From a checkpoint of a small segmentation model.
Model: moe top_k, patch size [4, 4], depths [4, 4].
Training: adamw at rate 0.0023, 7200 steps.
Rows from block 5 of a small segmentation model, named by matrix and row number. Rows with one number within an expert belong to one neuron, the router's apart. Each number is 500 + 25 x the weight over its row's rms, rounded and kept within 0 to 999. All counts start at 0. Numbers have three digits each. After the name is the row's rms in percent of the matrix's.
After each expert's rows are labels from the 100 images, of 14848, where the router gives the expert most weight on average: "responds to" is what is common among them; "peak on" is the class under the peak. Only what is clearly more common there than usual is listed. The data: Sentinel-2 satellite tiles (TerraMesh).
# router: router (model.blocks.5.mlp.router.weight, 16x160), inputs 0-159
# gate: expert gate (model.blocks.5.mlp.gate, 16x320x160), inputs 0-159
# up: expert up (model.blocks.5.mlp.up, 16x320x160), inputs 0-159
# down: expert down (model.blocks.5.mlp.down, 16x160x320, transposed), outputs 0-159

# expert 2
router.2 171:482547550516519505527485471503478485506522511490501491465472491483533551479521494466504494510496514530451540510520474510528512474441505545487485462504496501511527487449515497514547506484509499475471526503494511534489493482494498516473490486511507512552515498525493536494473490464527496505490478459527494516456506552526532488441513571531486511475484492479493522473470492432505446461469495474499482505524497460502493513489522478543481481539501510495543480483510496488535468516511495
gate.2 005:490490511514516507504502483504506499522500519455481484522477456533497470504459497485522476508499504522518560472483515553501533540496524495507495506488515473510492492493517502496478475445532509459500510484438427516510485513479497523458508476482471477505506548522433484496483488444527517504517505504490522509486499471511497496464455489503526514494480559487512488524500504483487474508540472502574556494537513505483494503486532517526485517504496500477485481500548500473467440503503456
up.2 005:506517472498477492507489468492528518512506521497513536497493503576541480483474480464530430510465525517520519516465513556480533497492526491476503524472506492453431501469534532499513478474527512474495492526495468497485495553527503548492492503489479484510506489514452481496484496490512497519507484487447498492520548518514488497507511477523533506479472528493519484504522481463495523544504532504512539472518543530502497510484478491508479505565498505565538479453524497479507482516489479
down.2 005:503512501506460475508513525523474534485479524463508476542517516489483486524461474441463525527505481478523504498433537476481513513480544496537510516518490499536452468539499497480463485503519502471523474527503497495495524496517511504537495514465493519516486521461475459532527500511495492543524505471492516491529489524499546486468489522445508523516531480490488479574497475500521526556471483510533542481476475484474528509514477507467470494483511488485479450526492483510497518462544502
gate.3 127:520479486527493504485503503521505517549484492501469519460526482537467487522463469511445512506502475505513475532507469495520535478469544486473517524489520522536494483496516518503494473497530489499462515537479506476562543550514523509476502515487495478487476503499506492511542498435527515545508507471472551492506485504523531512497548458478535477529445547473488492509497534467512505496489507482540545539535509514481521490454494464515455504526497488517491467501520483529527474477494481
up.3 131:461523516515483446500447481469504480470514504498516484517489513480515508472536505519527479468514503497485513497505521513501478513524443476512527465492498508416477524490496485507498516519453490509533489482516497509474465450473506512498510512509496498504516516523489504512484543540477501477490486508522445501483531464475454517483478561533475513494548477507505512492486456510459492503543486515483435477473491486530484469536501510470547480492483509438498528495459520482473524484526521
down.3 129:525499523464514512519493477502480467507509501515492541508475525473506513451517450550563486517514504468481451472462480518503511438498458543480448486498513510538531517509502507504512509495529528462496526500497496536470468517458544465518504471519496485476477500524546509496435533547497532470468511494522474524510450464506515498523465505555528497506499491499480491497463506486511499451522539511483484495512518497512497507495486489501486525484529490522519545465495466484484493520514517
gate.4 174:485495505505532501518495501505477483523486500519513527498533490521504475500499536469460542519456524509505525488512455508511529493470550524455494476513469465498491526470480508469489511500469555495472491511469513514490488463536478521497489511512488490548536493515529486511541483498560504475571488510521506508490500512542533492488494546537488511449499461492500555500526476447483469493458494486524517519480541531491509506542432526512491518498463533501487470533469483505522514490486488
up.4 169:524517505515465466479517492484519536483518491476473477505485501465510522505509480527520471490547450478483500510484534480490477498524466485547516514482538535505492480547524463531510493505536466518522515491521518480498499528470546455502513491484499489450471511490474514481472519520448500534446514489472508488502517488464459497519501471475522483571480542502484460493468504545521540493519510506459464480513456482515495499454550476484515476507529469501507532462532524494491506512519495
down.4 186:483509483460507460538506489493468488500549534511499504485511515509501456466517490534543479466497479461495502525550462528526513483474471506507500494482496492508516485464510532495479495503519502458476501519494459535538488486523537524522516497529467516493537533525466477535463542523480496471465466502486508578524468492449467485501490521551495479479496525494481461524493473506462473505527480522485491511517498477506470544463508485483498479504531442492495533488486472512465494486506540
responds to: water; main land cover: water; flooded vegetation
peak on: water

# expert 14
router.14 071:518474477477511486510540521482464492486500486487506524523548508527469465519483525492490488523479493460533516472485518488466481527510561495519511510486518519494484543545472515482467505539492487495529501517475487482536507519539496481533506556492498494459494542482503470528535526514518495504526519535473525528540544472489446499544495485483495486486526511514506486520520474539477507544526518568515497515454474545520477510480530523460519524498482465506469467519491489538476523469491509
gate.1 013:512524517476474506565490522490514464466496458539460575501485503446503525497492540504491511513522511528518480504513453484492480514523522543500473496507465479522519521495479533476504518462493525518478488487499509498463483509492530513480491463537511528504515517494521520461457500530494503494487501480526503515458476499468496513470496543518471515511516461534539478520497461474518507455516558483469494533548481517534538506513508506508513560519497467526479520514526459499491480527491462
up.1 013:514501510474496530484502481460478473444553524558524545510540520467503504492505535542506496509490500510475508430501481492469538461485527515504497491470454501487560482502477534485491500490512497506496513483480490521470486491535497471545502496478500489478470499520531452454468500556512505495514513503534510489540474495481522487516499507536479499526505522551516504485479497468504481507505488533467498493543469488494501526470550513489459481508547489497504472533476465509463535467521524
down.1 012:506484475489515485501450542514489491501503463490513508499489494451463521470491510522527461465463510459539479468503514502498520475503515533535518500499492474518446504481488522503495515475516514471510478478494528529456500517540525438513483528479447497494534518494525487465489477565496512476519510539481499473502508486477429474478452498536525499490550476545465525491457492516499484476502501475507505467509456482530491493517540467470519482521485517491463480502466480490504518483472500
gate.2 014:491492441463519501481496507495524478471496508514495498483495497535480452479561495541515542513526509475516528495449524514523498465522538479483502575527496468508508493494425512496510478474510450485512513473500506512487483527485433505521488479483504501510558509495487472457481494517494520462505567502496456499508473500459519489533527486533507507499537535527493512489488500505499490482507498494491522506521486482481498539504505533524425499496533494512478492522502461497507501488499555
up.2 015:480482464497494497516481545509488499481500530551508490502474528493501493489518517517478510498503496554523500511532535466510540545489502502480468491487508499513494512504453534475498504451531455480518473491470480498527451500516511508507472492493476489514518445494528492461463541506501499472510511498497476550501498447506509545521502521477466496473527489491553491499558529470504511509483530529476551471490516499526469521482520557497487509493521502508496549571524451495495512550524507
down.2 012:493483507510550541547477514545524501492513482538528475490510477471506494495466508483508486520458509511487474496558529500515522531509478468520485486511506482485483481496521494529498511525466528521514511497503511481455461494496490487544461511546515550527481503492507460513547502516571466518511499473512465507484543485553458491495464531481461520478545494480495513519476548472443495545502535491518522462478508487500502493527485517499503480481479501509465483531454487539517516495501525
gate.3 016:520524543513446518507508487490476518523504526516513505522508483473494509528522484449504502483485536495449500463496453471536516530487511525468508506503523512495542515475490511533550517482533495515501513517522523504505476496476529487496496515526523485494480484512531496552481525457477457550475432519498535474458523484524474453526521515519444499495497530497480525501463526518533482517478545523522494515456545497524509530513522489507527475517501500493515494430487544505491535519504497
up.3 018:502518479514531482484483500497484542500476505481551489516474544496512515492560519503501482548505493514501470499503503504533470515491490524496505492511500457532496490507462456453493511505488475465487485496478547513474489474479520476506453510482499494499510471505532500469506511497510525524527501550519505539459505500483495486497469499490484482446516467531514496513514495485534538503493472490503514509529437519492454494495513537518553516500499511500478499590512485475525469558546429
down.3 014:489488512457474468471482521525511499539547552520463508502480498511508503497473504517538505462506471484491510494486488471527476508512508512499458498478492512491521502526491498475481519505496461474405469497502456519537519462528477484507496487518463487516507486491457519516475478471435519530473495501498517469529480524443545515514576496504503511494492538516530460507557509530500510466495504488512510501502487512510499489471510491492511523450522495503538502513513495510456452469459501
responds to: snow or ice; main land cover: snow or ice
peak on: snow or ice

# expert 4
router.4 074:514472473480524477513526525487470493482495482479507494530547505528469472516482531484490488519486491461527502475499517486475471532493559497526507507486520527499486533558468516476474493529460492507527497522470493482543511517550494475544506563486503498466496539485518475513535511512510495519523517530475515515535542459489454497548491495476477472495524501519499481517518475558482497537524516569530501519460458550502495515487508518472518527493485463515472472511478488519499525476501516
gate.1 066:537523525473486483507511483486518502494561459528526491534501513466532501468486507524544531484536496474473512465524488529456476475465493511522486465514503467521518496486534495512540513459482523475485536455467507483523487472502508509508539523534471509459531517492482541524497542545502488463500471491481509473520460465487521489452454514492455512518528479492533503525456538503502510535503503468497478494506463499524442465499512509461529492448498499473523521493504524495487493519504512
up.1 073:504500511521478477469454516481500518514448513517510507488485498487469500530484474488464504472482532544506475510482499515541544517517515497409463498507508572495485482465518523531495492501480456492488489503487550478532521517557508490499486506449512471509479478508536486471522480475517486535498509500484453521503476507477491519493512488543532517515470505516482523480514484479475490475508551554512549528548530489458549472478500508528488483535505503506468513489486481490524509496502487
down.1 071:508505540526465472539581461514451526478487523498491479527545506491464512508543506496495511533520456497470515539483490488507520534462487500500553482515485473474491484517497523501501483465524551473503491535513464520523506459518512516542509469528506511478499516530494552578527537465481530516480492482515521493490484494460514524492509514522514479515507506496494482537488482512495486496550452484455492496522479500519503505483508499494553488491515488493543516516523540497483483503541518
gate.2 036:481495444506539490535522478477534498519464481482498506474494492468546494491511545512540466528536516453564517476459518498523487486533491506477501532492527459522495484506478498492495480540537485487494488513499513516510494537499538485491514479511478483489486493498493445473502499509485505449493534501465523547551529454513501483501490456457479449534516536493492499510497456443507490524543476503527527483518508479517504541513479487509486477483509461525458515491495479458479482519480506
up.2 044:462509491496500468492460525541522472484493513466511497491506514507528532549494503503466456510504557511545503518484472491508517467473505497544495519508480475517505482544511498484568518491511499476552493510519471509487555499538500487513517491497550493458508467476520479492468491501522505511464526523501517501504554478473506504513522510454486497504510448541487492512501463503520510519485486518551514503453506517518538458461518512553504455504457519500480448524532524518525522495520511
down.2 036:514493523534500529481450485484516497518526496538549505499528497517489501537482540448488558472533513545478500527497488484516506487507509469497500490481488466516523554510523478526524488481502534481534517490561515497506504476468524503487491522508497493505502587488499533511514500504476498500507482481538486455513486488493498491486497515558530527507457493487498472496486494519499469441504469482553508515515500480473464520517522451551476488508510537514507492492488533537510507528495568
gate.3 038:476529519480504513498463491505475532507503474531471470495494526466534518491470503476509408488506505485475506483495519477500516510515461564462502472524525479493509493497495477499506521490536513516520499505537518487503533478463526489548533488527471535452503488486475484508465522482474500475462482502520499460486511512492519469489496482516510507467434503547510519456518493529454489498504508474492538496513474452584494464482487484517521479466466492503484531498491540525473489525500492
up.3 043:485485518554512495528496468538484454486466531496470492514547525518504461467446523502457547494510475520484466552526496502508489466529489485493500484485477477529495493526530486475480484467476453556514511514518503554520454507532498529459517498486505510506507503475529483532494550468480500494517472484473481503476513497508503525493505463484527549462525535489496533494493500528476473504497499517493524494496474508539474550518490515483458498480515531454541486543483525496483506481533474
down.3 040:526485499516520525452493507465492480550540496522500500477487492483508534484542484543477539515468515519505488477509543542471485488489549493515522496515488521519469492496537509491551524515463548533488527489495505520478529494542512491474516551499509521551527520449522526501502524521537506474469478490532509470532463514502493488503530550490480547504472473497499559484466571539566514508526484516497481509494499505499505513527474494485492525511526499536527515509491521512498491492485516
responds to: main land cover: rangeland
peak on: rangeland

# expert 7
router.7 238:486519518526471499473469480505533522506491515529502500468445497475511533494501471533513517468530506548469483532512488507540508486516458479493493508524478469505500452471528486521531500477519501524489488475542504508466497495456509526462499455504500494512497460507488527486459488494465516490467494455515480458455463503507551515439493480489520512523485495491499510489488516477517522464480470428480507488555518437487508469523485482525488488500517550490534535491515520465504470533503485
gate.1 131:505468489475527544513534512498473458518492474499528539518505479527546503485468419501522511483487501437541504486495535479442527462538503466530511497487513509524512491514471533509510491479532510540491543496539459492513509518475501518509541508512526505505475536477494512492508516522485505502491500469488481487544476495518534481527500477512480506510491497493537467474491484498513492481552558484529489473484485472506531485532490466488474466462507510458537470497512531519517486440489522
up.1 125:496468462457497483490504520519494489534501491479450545519471506502545490482482501515541528507548500441549491479472516529488482465564498464539504529478501467516512525528494541505496500500537532522501523471498444481490489535466485512519540492517491505492487515465485506476465487549488488446467499487476512470554479505512537497506474472482505513511504504507485464486483492502537511467485492484503477452477487472475502496514473478496491509482548537453510485479509488523490504455486539
down.1 125:502461474490471490496474527497456500546525488502462496473463518471516462475505496509508509503519478463524438498496509531500518444536502495518482531503528488551500509533493522505484476522520527448524468487435486510455518493498550509526539510491487506472502496471511492509500520551492494481503507497545501498515503554527489449507454452517528539473483477526445506470494484490470484507469497543508485457513456503490489508490557484480495519490512474497483496495503475510514511485523534
gate.2 240:536499482500490493463475551471510462500529480547512518502486444526520468475500497551487482501475477516521485472491429507502516451484499499480524554563478514484487486504492483493484510494519469517506480465492510502484485515488540507440486512505519478499492493507538492497488509481545457480537505519552478504498511528516446526479516493532511476447524460528481515477521505456497499479495515466488468549496504507495450459470531527472494500497496489481485513543513508511494525515518469
up.2 251:487479529511525479529511486518462524520492492474493489503516527471509533471501506470486489533500526469476522506494548471485493511516505522529471468473546512557502546490518494512521477543515539493493528538484526506486530479524486469570502492438495508511463512502474512463531482540495524523496536489506508511499505508511548464544503515485513497523468529489517505490479477516490482481476477526505533464507484528494553559505478463544502478538501474522511472456500487475518463475454497
down.2 248:478488471518540540472522540519475466508449453504516487498502465526533498464479507516465538529480515512545494486502472491508476467489508520506522553524493479527520514523530484486475487529502550527496512494508537503479521513483513484446468526488515515476459523458499490502520469459541471499543484502517516459502515490552522519506552466492506486475489502523513534486512544509493500468455494480463541498484531509485511457475473518512456507492475525487479469517516527515495499523457485
gate.3 247:582460512479503506487483479515519455493543518483482537493524485482498484497488509525503472547526498473486505527483505510498504404489512496559490510506525530523504530509506551521525499485567500461480536500490468501478489541501499522522508498507517515521508524509491505487498493541515492506478534463479485494489506565498540506501518488502506475486484515474486493501497495429522504476490505458522477468521478509537472540467491494505476511532544486508526480527537480538523488487485482
up.3 224:584486504492484518478470437505526469510542552489500523487535475487469479486470486503519493492504485476495496543471539521507489430512505481550501489488498522505486526491496547522509531476520493444473530522502456485491474522493522535518518499515509512514526513508502483517490476545490504498455490455526476463470494576484523479501514485508498485513478516435497499533501497489520498483506502479543483470500483494550506547503507501476501511499543503508515502513502477552481471490498496
down.3 224:494505507513494497532499479528473461492515502521501479461518518514505488476525471550488501479493477518464513534511448528530493444500478490502526470480494504519491458478513538500515471513472485475472507520510476533503520462519495532507526516509480525519519506526504514482527585535478470500475473466520471523495488510494511512471514548541499533496452479485484478503477535497473504518510481501484501509542494444499539521477494436476481481435501458488511498495473504507508492544528555
responds to: built area; crops; water; main land cover: built area
peak on: crops; built area

# expert 6
router.6 074:515485476485520515516540527500440490484487488485503506524543487516475469526480527489486490527481488479527507476485513488471501532508569504514515505481515522491490529559475512470474499535494470498507489523463483482559508512538496475518509552496498486456496538480522474522537512500512499510523506534464544533542548483482445495544492494471479495490518525517500478510519492541480486537526544565523514504463473545507487512496505516461506527497483458504478467523481491528495533484499513
gate.1 017:522503509491441508519481518496490521504437522479475498500503494485457518554505536449526485507524463465497522502511512504486542489491541501419479476492488537448483479549501531527491456480517464505492533507519464518488509526494479511505524469476506491479450527494537501484467519497462479508488507490488481528531492503431533510524504468500498530508498556541518488503504477531495478519533516513469503475508509469474510483506512532491480472522532513480466505466509514467508494488538500
up.1 015:501500491499547556530480525470494465513500458552510536476517482502532459481471495515509498452487498467522497455502471537487556438504552523478525503478493529515495518457463517479485472470545504513475491541498480510522529524498476486492513474484460478516478514527470515538480517487498494472533511479484501516518508523544513486492521486528536489462511515443501514473505482476473469524508532453495480480514526497521521517541477491534475487487467478527492496505487471495520502502469458
down.1 014:450497496497502489455455522452476491488516540517493499487498465501477470509506516490488541483480461520508524494533518518498518492507531496466529485501471550460451491461502512478470502479492531503414521495467494476518521530532492528490504550461508481514479461517537476542517506498523504498490504468532508507523528524502471513473566507482472551476484539517542501517508505528484486536471480488519477500525501497501540452495505533486532502511523522512497479519490510469521506454482520
gate.2 017:517473522499446475468468451575501561502481527490463490527489535481441547516547486536511474455532487513477495536498488488500493533484496482496505469512465467511522491524505513521495500472486517486520477463508515485465505500461525518531494485506562521519490493482516495528509507510455477535459497549520527477487473457487521513474510472525490487527509483478485520493494494501535526483521505542504495509492487491514516471476526525510482512451523529482483547474525524484490487499535481
up.2 016:484535513532565485531502499469511517472531501553525522512539478505526475479458481500468498504480513510528531461512534496513508488508487461482532518489486517500519495447475469474471499507500492535520473512460511498506457505543517477475508496526437496483504540490487501506501496484501524470538497466498489519482516481551475516537495502509522482503501510506526507485480508455466443542478514447485501509541510480519508534532515497499493505548502482544491533554462489482531464522467477
down.2 016:469481462502508475479491514460559517573497497547505515466481484517526472466486530550480486486502513496526514496510538497508501476522495495540469531525493519488477515483479503456531505500480533525499463466472500466517497501528530507520524549477454461515515476492504490515512511518556472514553491479511497520501501465531457477517532532514509516491502526510495551467533504511481476565480509493488515503545505502514505458551484508525520513507515545501528501503510516471461500504467496
gate.3 213:481495479473553487508498549497530502512482487513523482514471491524522486495515496504507501493467533483528516501536493444490476525528492507510499539540474563521508510474462517453487492505466469533534495482532492484506528516540517491508527515446560528487493483478538500462539539538518476516520544526524481509530463470471494514486501521493501474483467479516499469507529447522483531506511495497477540507501519485510581480503497526494481482501493534510510457530503508472527543507501485
up.3 222:543538520520488515509459474462502480450508478473530482545498494465534527487487477478501508464523492515481468458453523521466510469498454495528504479446494516492494491476533450548516509476534470487531516493508529486483478494455465483480483485513476514574480489527492513467474502503489509497506470483489477520493511535518486465512453506500498495526556492505492529495465497481491486484528533468479450491479498513518490539517518483480557470478513480477498539464487526472517504504503492
down.3 224:521494509523542498516479487468568474537520470463523475504506452485517488460512491487480484461475482495468495474493550521478543467476510521538499489485510492491479502491503470498511510538483506495520485482475538493460484479496553496490474510493468436546457508559515499521504527539516480516526497508490440528475508510531467487509486499558514496502522471504452544460492475466476527519507537511500496531449532516516512492510503501516531505508469489505490518489469493495487546493497496
responds to: main land cover: rangeland
peak on: rangeland

# expert 9
router.9 066:486499497490534489494535506536496482473483501495495485508509545512520488473504528479477534497509512482504456506450483476505451503532536513524506516502500528514479511547503497491498507539491462468566510481499510491503500520521531471522525555489502537512522523449485498492512557550502446510512512500504500534509536501495440481513476482495487469480503476494486475497507499544482517528531495575478562496504472513463530561470545475465516486480520499486495458519499503499486499524523498
gate.1 015:550482498484485461517508498519478512461501517494511526483464511444512517514564497491534536508493521471498477485508493495501481539491492517552519501531549501489526532506514555554514490537509461527575530511499486509505518504506485558531535495533530533500455466477484477524492488509493474496480455503524430518503488516473526480480511509487529538463478488544485496521473541486510475534522515522517517472498516506510496518506477500488511523504531487495537492491484519487502489493547527
up.1 015:520517484453470492531484520519480522505525502532491523550484555467523510501533476518521468513516470556471484495482502464478508527473464509504478467528487497501481519467527519515487493489459498462564481472554469511507521527503492488512458484523519518482509504534473517495520549498499455531479512520512493530508474500511501537508460509474477499476467469511494520520519473514471511542542517519505520457501496498513498504484474501555503528452531508431478483528475465498479477484494522
down.1 012:503495517482475535495502512506466489500496484475548503509552513520479508490525476513490500518489536542499521548437553458517506533482538473409453502526502504508497527495508479488512454544521495503502483483496500489495506529464544480496486509487532522550492491535492496523502476484510529516485513508496507482461524486533497509545497519482512501513484520488522542537484513477513480488455514497559543455535537504534504481533510496504530463496528501493534484483502462469513520462497495
gate.2 027:515520502523473467511515513506466518507536496491475478506504511456475495499483521510501516536499566526492522487498521500505449544530515468521510487506511506496474471478493484514492519482449550487517530481484518492497465501500478495502507528540494548491552501412523517486507518504475476499490469477534500462471472534487540527531506520459518493524526450478504506481495542494522548517535459516525466487490506512541505530476474512463504522472509469475516531541481486511466543490491514
up.2 023:482455528499522510514485516488526457523461480519491542486514479566506491523537525488459483541475469456513504483491513478495540464517565510459486509507486516530493516512498532472494477510496517517469485477488504490501506490515525484504450478474514451485492488533458511504517478471535515491533549509495512537529496474502472487489499486537520538506479528504474516474520462484487451440478523483503521507522497517457500508520492470541479498544467496504505506501538496447542484466470509
down.2 028:490506520507556490473486546472514495510482510486496496469474504526506555505545470535495515515545520527448456502506483473509484469526487533515510530487479511508495503486491510492497519486484519468515526469513479480479484516469467498455515507515511534492514464467538529474419515527522564485519485512500538509497478505482489489492464498494556511505510506514511498516502557490521543494514479506458485480536500513462548484479523495476478484490512556512541539470524510471496507533499460
gate.3 014:502491523509505539505514495496484539492483487532491476467518488516513478515494541460462533497507561471522500512534504503552522496580515498546462527512567515511460506515534490539513503473486515520539495504480513504503523510506500476507488490491526507517486507506498473481482494465540473466527507513521527499480460470543487531484556518529491489471516510500535482516509485562493510513492476508535526487480509515494515467538492476526522454490498519523565484469524524449528506503511488
up.3 014:478521501512513489498505497513483482476519519474483476485506494475498469502499497477522477515510516502489496453486513476532490519492452492507478539426473504466472516549498564497504491524448434478516477507493502489509502544490471459456518521514502477510489461487452492541524528530486484535519453525508520510422495506492509481474489513543497476520518463510494513488502537487497488491494514488486509495486525504478477560499482532506509509480504519501544523575493445517474491506520493
down.3 010:509505532469494504474490498501526469489557495440498494466481529504492491490526503445517507542567512498511523510513510505499515472507512535461511538493496510493469501487448510514489491479506496493474509498496502510495458498527523487517442508521547505462530486496552496512484513510463492506478506496531467479541493537459504504515508540487498497575476478485489458509521464506519505524560485508514502524533518487479472491488462511512481513498515518538540545498493498514470490568551514
responds to: clouds; main land cover: clouds
peak on: clouds

# expert 13
router.13 074:530475477480508500501525520501470483489477486487499513528551507523475469519486526486491482532484497465527499479475506481475487523502563500483510512486528527472504525558469519467476498540477490500511493528456482490540509521541490474531513557490501491472490534486533478516541509512507488520522519533468535526535551479484445505544502502489461483483512518515497481517520489550485504533530534569525517495468469544515483501493504515469510537493480455514476489522493489538482536479495521
gate.1 018:484503486495543541520457509477548555510469499519511534495547536506520503495511515536523516519503558526513460488513492519477516513507502495522462509522480498481513505510483521470480495512522496474455513509510477499496548522489487457513473520499485491507486525493504458540493539506498459546512476552496535536510506495509494508513459465493530495457511489557551497497531560486469537420536519511484489488480492490483476477506526500467503529501522474506490515480506495456536501517486519
up.1 019:450494526470497484511485469477516470478472482484506538527484512479474473470472513484466496499480503495483527487459491474487553463506482519487500518448487486468502505471483493517488504465502523489488499494510528556466500444516434500518475535513462540521517498502556549515493517506516486495490507487496514551510496465496514494521484500513496520491528521522537526551491493495517511499464499518510501496510476504485448531455495481551460489505460498510523447470485481446489474442518496
down.1 013:499527477527455507543515480505514500530492510530492519499506534520482528502477520450529538509516516518515504521498509550460517503455523476514478484523507479537535510481457501545485491506524518569478525460512501481540423495490475538517509534520450487501504494453529499517471505538535508510486487490490470468513475542475497482498532473527494543509507475472504510481502537479489466526535506497485477481529505458493504511507545505467527530492514478506543513479460474529502497506466485
gate.2 017:535468523557498522505461519445527524489530483543534475493493521513481487504491546534486468507519497457499491536477521524534584501502506506485506532469525476512564479447508536490495507497550489488478500534518476516516518488464513501500467495522477495537514456494440476535495513496493540517488487440482483499518506478497511506513528497477514530525530525514479525470549458492517511466466500491490474493520526515519513495492477505504490505523522521469487489465501484514511537507517520
up.2 017:509498532531468479477463468492514554522515506458526488498475489477527526486538538489546489503466519472482472474512511487468538432521526471486495524516510506510501523498471529517487460503503509489508514480522522485497492498514515480474559481463498493530483501547528514485555494466539537445529507482479484514483493542515516540491508532498533488471479517488470516517531514509510528437516507462499490508507495515505473505551501509480507490555524442482489488519469486487477511513514542
down.2 013:471478493468516497520461515557558477479488459526522511516489530495477495503508490554484507503480505513484511519491470556509482492514456509492487510488513523525520474515484500497532496512506511483518531455534457494508514529497484500517454464505532474510471507502569458474555478487495488518514513480521504483489475523492441542533531487477506513511516479471504490538506482510464491483497486556512536508476471540536540532480546484512510457519493496526500491481481521439470502477501496
gate.3 064:506497525514511481495451493484508513492500467506589507516535488493524502515482520506502509492500485443463497501494480471503524508465480502489492507497525486494511502488509441497563507471509496518512503490512512472496470521490499495486467484500495475487495498518510507464507514505492516494492513489493498535505480501503492497508493477544544486513517500475507492483484424446510505388496468470378481519496514507504493510455499500541501478511513499475513515500495496492491529500503449
up.3 088:476495486486512445503493478502517489481490509478559520509547502521519484536495528491511506478494474461495514519503487484505543519459503484463489492493516499410503503488493499482516499484487501526514491507533478495522451490507481499491496465520492489492523507536507502494516529506474488503490495480450464549516486480487473509503486500536528483547498488470510477489489416455483555496511492477417468521485548469504475487484497528518498472515507501485513549513502512491495575474488504
down.3 085:474501475479505486516527511497407497467480493463489447491476548471515497502537530475514521522524519469532515478524503518483500482461497542459486501493475497416541475478485518489449506451492511497502500499488497499468518501474496499496527465501484486515524510549474467516482539471481512482496487529501480536538504479474533480478468538507479522510478475532479477521515499467493504492474512525488544479475469469496509488495504515527461512493514498499467502486537480502505452497532546
responds to: snow or ice; main land cover: snow or ice
peak on: snow or ice

# expert 1
router.1 074:509477476480516495516540521494458494470495487491501509532547498523481465518487545479491488525482473467528514475502518481473490525502556509515519513483525511492487535539469514469475499522490488504520504525468484480545506515554493473527508555494485494468504537491508478523535522516521498513520521533474533535538554484484439491548485501486492489475511514508507478505521477548469485542519515581514506512461469545515487518485509519464509519493484458511472469524481483534502533479494513
gate.1 027:493534493535494432503482490486488508502506499479529505513517489541527508504495501495492568447514495545486502535535498485490513516495508472531520475500479499502503504492506501518516490506492479527537516484504448471529497478477493535472525530533495506509519508482498520525531549496499488516527470476476536526493508482504486511469445491461494511520510479513485508493473459434531492481547484433510477481457503467536496460506501489450517485512454517449527517540482544489499538472520525
up.1 032:502488501474500538495495512494492475505511558534493491493485515466478492483497512505499435559484521476504489519461538476528466506516461538521486518512516514491508510490491497498502526509502490478425488496488536539488493509528523480502475495479479518521488503513524464494489449531500502474468532506545453499498511508500464470512526512528493476486490508484507480510504546585492465485445515530494484508526494501476498565508496511518505499463549473546512522493522447482498477503468455
down.1 030:501508490510490505471459504516511551480506590559490485472507528505482522501468489532505497512514535518511508565460511476474485528513530455495488522531497512454475492515480504484485545509503423496502481509469458466529499491537513520516515503466510488496553476466500469475499462515466480512494503501513512496472485491471528488492515508479485497512430487462502507498577534505507522499453487503518555493495479507517505499498511499517490518509495528546498508520495481492485480520494495
gate.2 040:470492505509509527502487502483472486499525518465470496494500488518487468545521522431460542482475467531513469512555497514534525509540488479494511523480489515482507498489517495507473507483491490489489528450482518461509510526491472494467525547506495545497545449438511490507490514502522483477516481454475524529469511540500485487492498438480499534463527509492493537504513505496465442468545521522494522464529516528494501531503535512450541490463493497514490459531504496500481500521515483
up.2 043:470494512511520487515489516490490487499523525473473508481494486499496489555525516435469526483493455524508477508552496517536536506538490479524497517487497505497492487496506489494470513488504494487482516450475523476522489515495469485460536538510470546500554451471530465524475536503528498470518478466466534540459524554488465493519483464490499524467519521498485527508516493491468461491554516514507504459534522543477494527505533507434526501467497495522490479539502472491480504522523496
down.2 043:506538487458472499481518499503514474446440523492506476556528500537476466497515524453524517504471527505502535514506520476496479514488477525498525505479478499501500501486500505529472514500504508489556535517548471462505521508473462504485507519510526543548489530467480489485511487492502506460499479488486527527519538532445493520546495474468527500493545509493533489566476531511496508516521487538454530514486530496490543561483501526478503486500499534492497487496551529532476509494504515
gate.3 011:505504510482502451504522493546492464521518528475503506484506505446528491537505481539532506541481503500524511522580467500489503494505521523473513522491532446499484480500517495472493509488472511467485500506470446489472531539522501488514498508523509562477460486521491544543497490465460465449496502493520504519518482468549472536473526512526453523480494452506512485502555496505475518513531504499515501478506525510491492508466475505518527523470525507491524497536460519526494494470455491
up.3 012:504524498499497556491508480505496516535480504508538547494540523521522470461534509471468502511463480498542479524478506507534509513482545520473503498471513538527522488504452485461469504517486532479498479517512501534501468512474481462449539460507529477480494476478511487426525509506526502534502507486472546511512523532480491477483529484495477492512545516484526542483461512464505461457521503487478544526495492458480498512510520531470470517499533498466479507493510488519564493498488525
down.3 010:501526476507525512518516449559516547546546519506493487461427450508494546470460511523519472514488486510492498523495504541507469534463517542503497470494477503478543548520464506499486486489517482530456502506494535517492506504489471499472511482488535512483496482514495525516487493479495492497505499468466508547477463508502528480471492475562471504531464504463486495489519485485547503511504496465515506523514530519502527534468530518519485549488526533505501554482485476487515481492523475
responds to: main land cover: rangeland
peak on: rangeland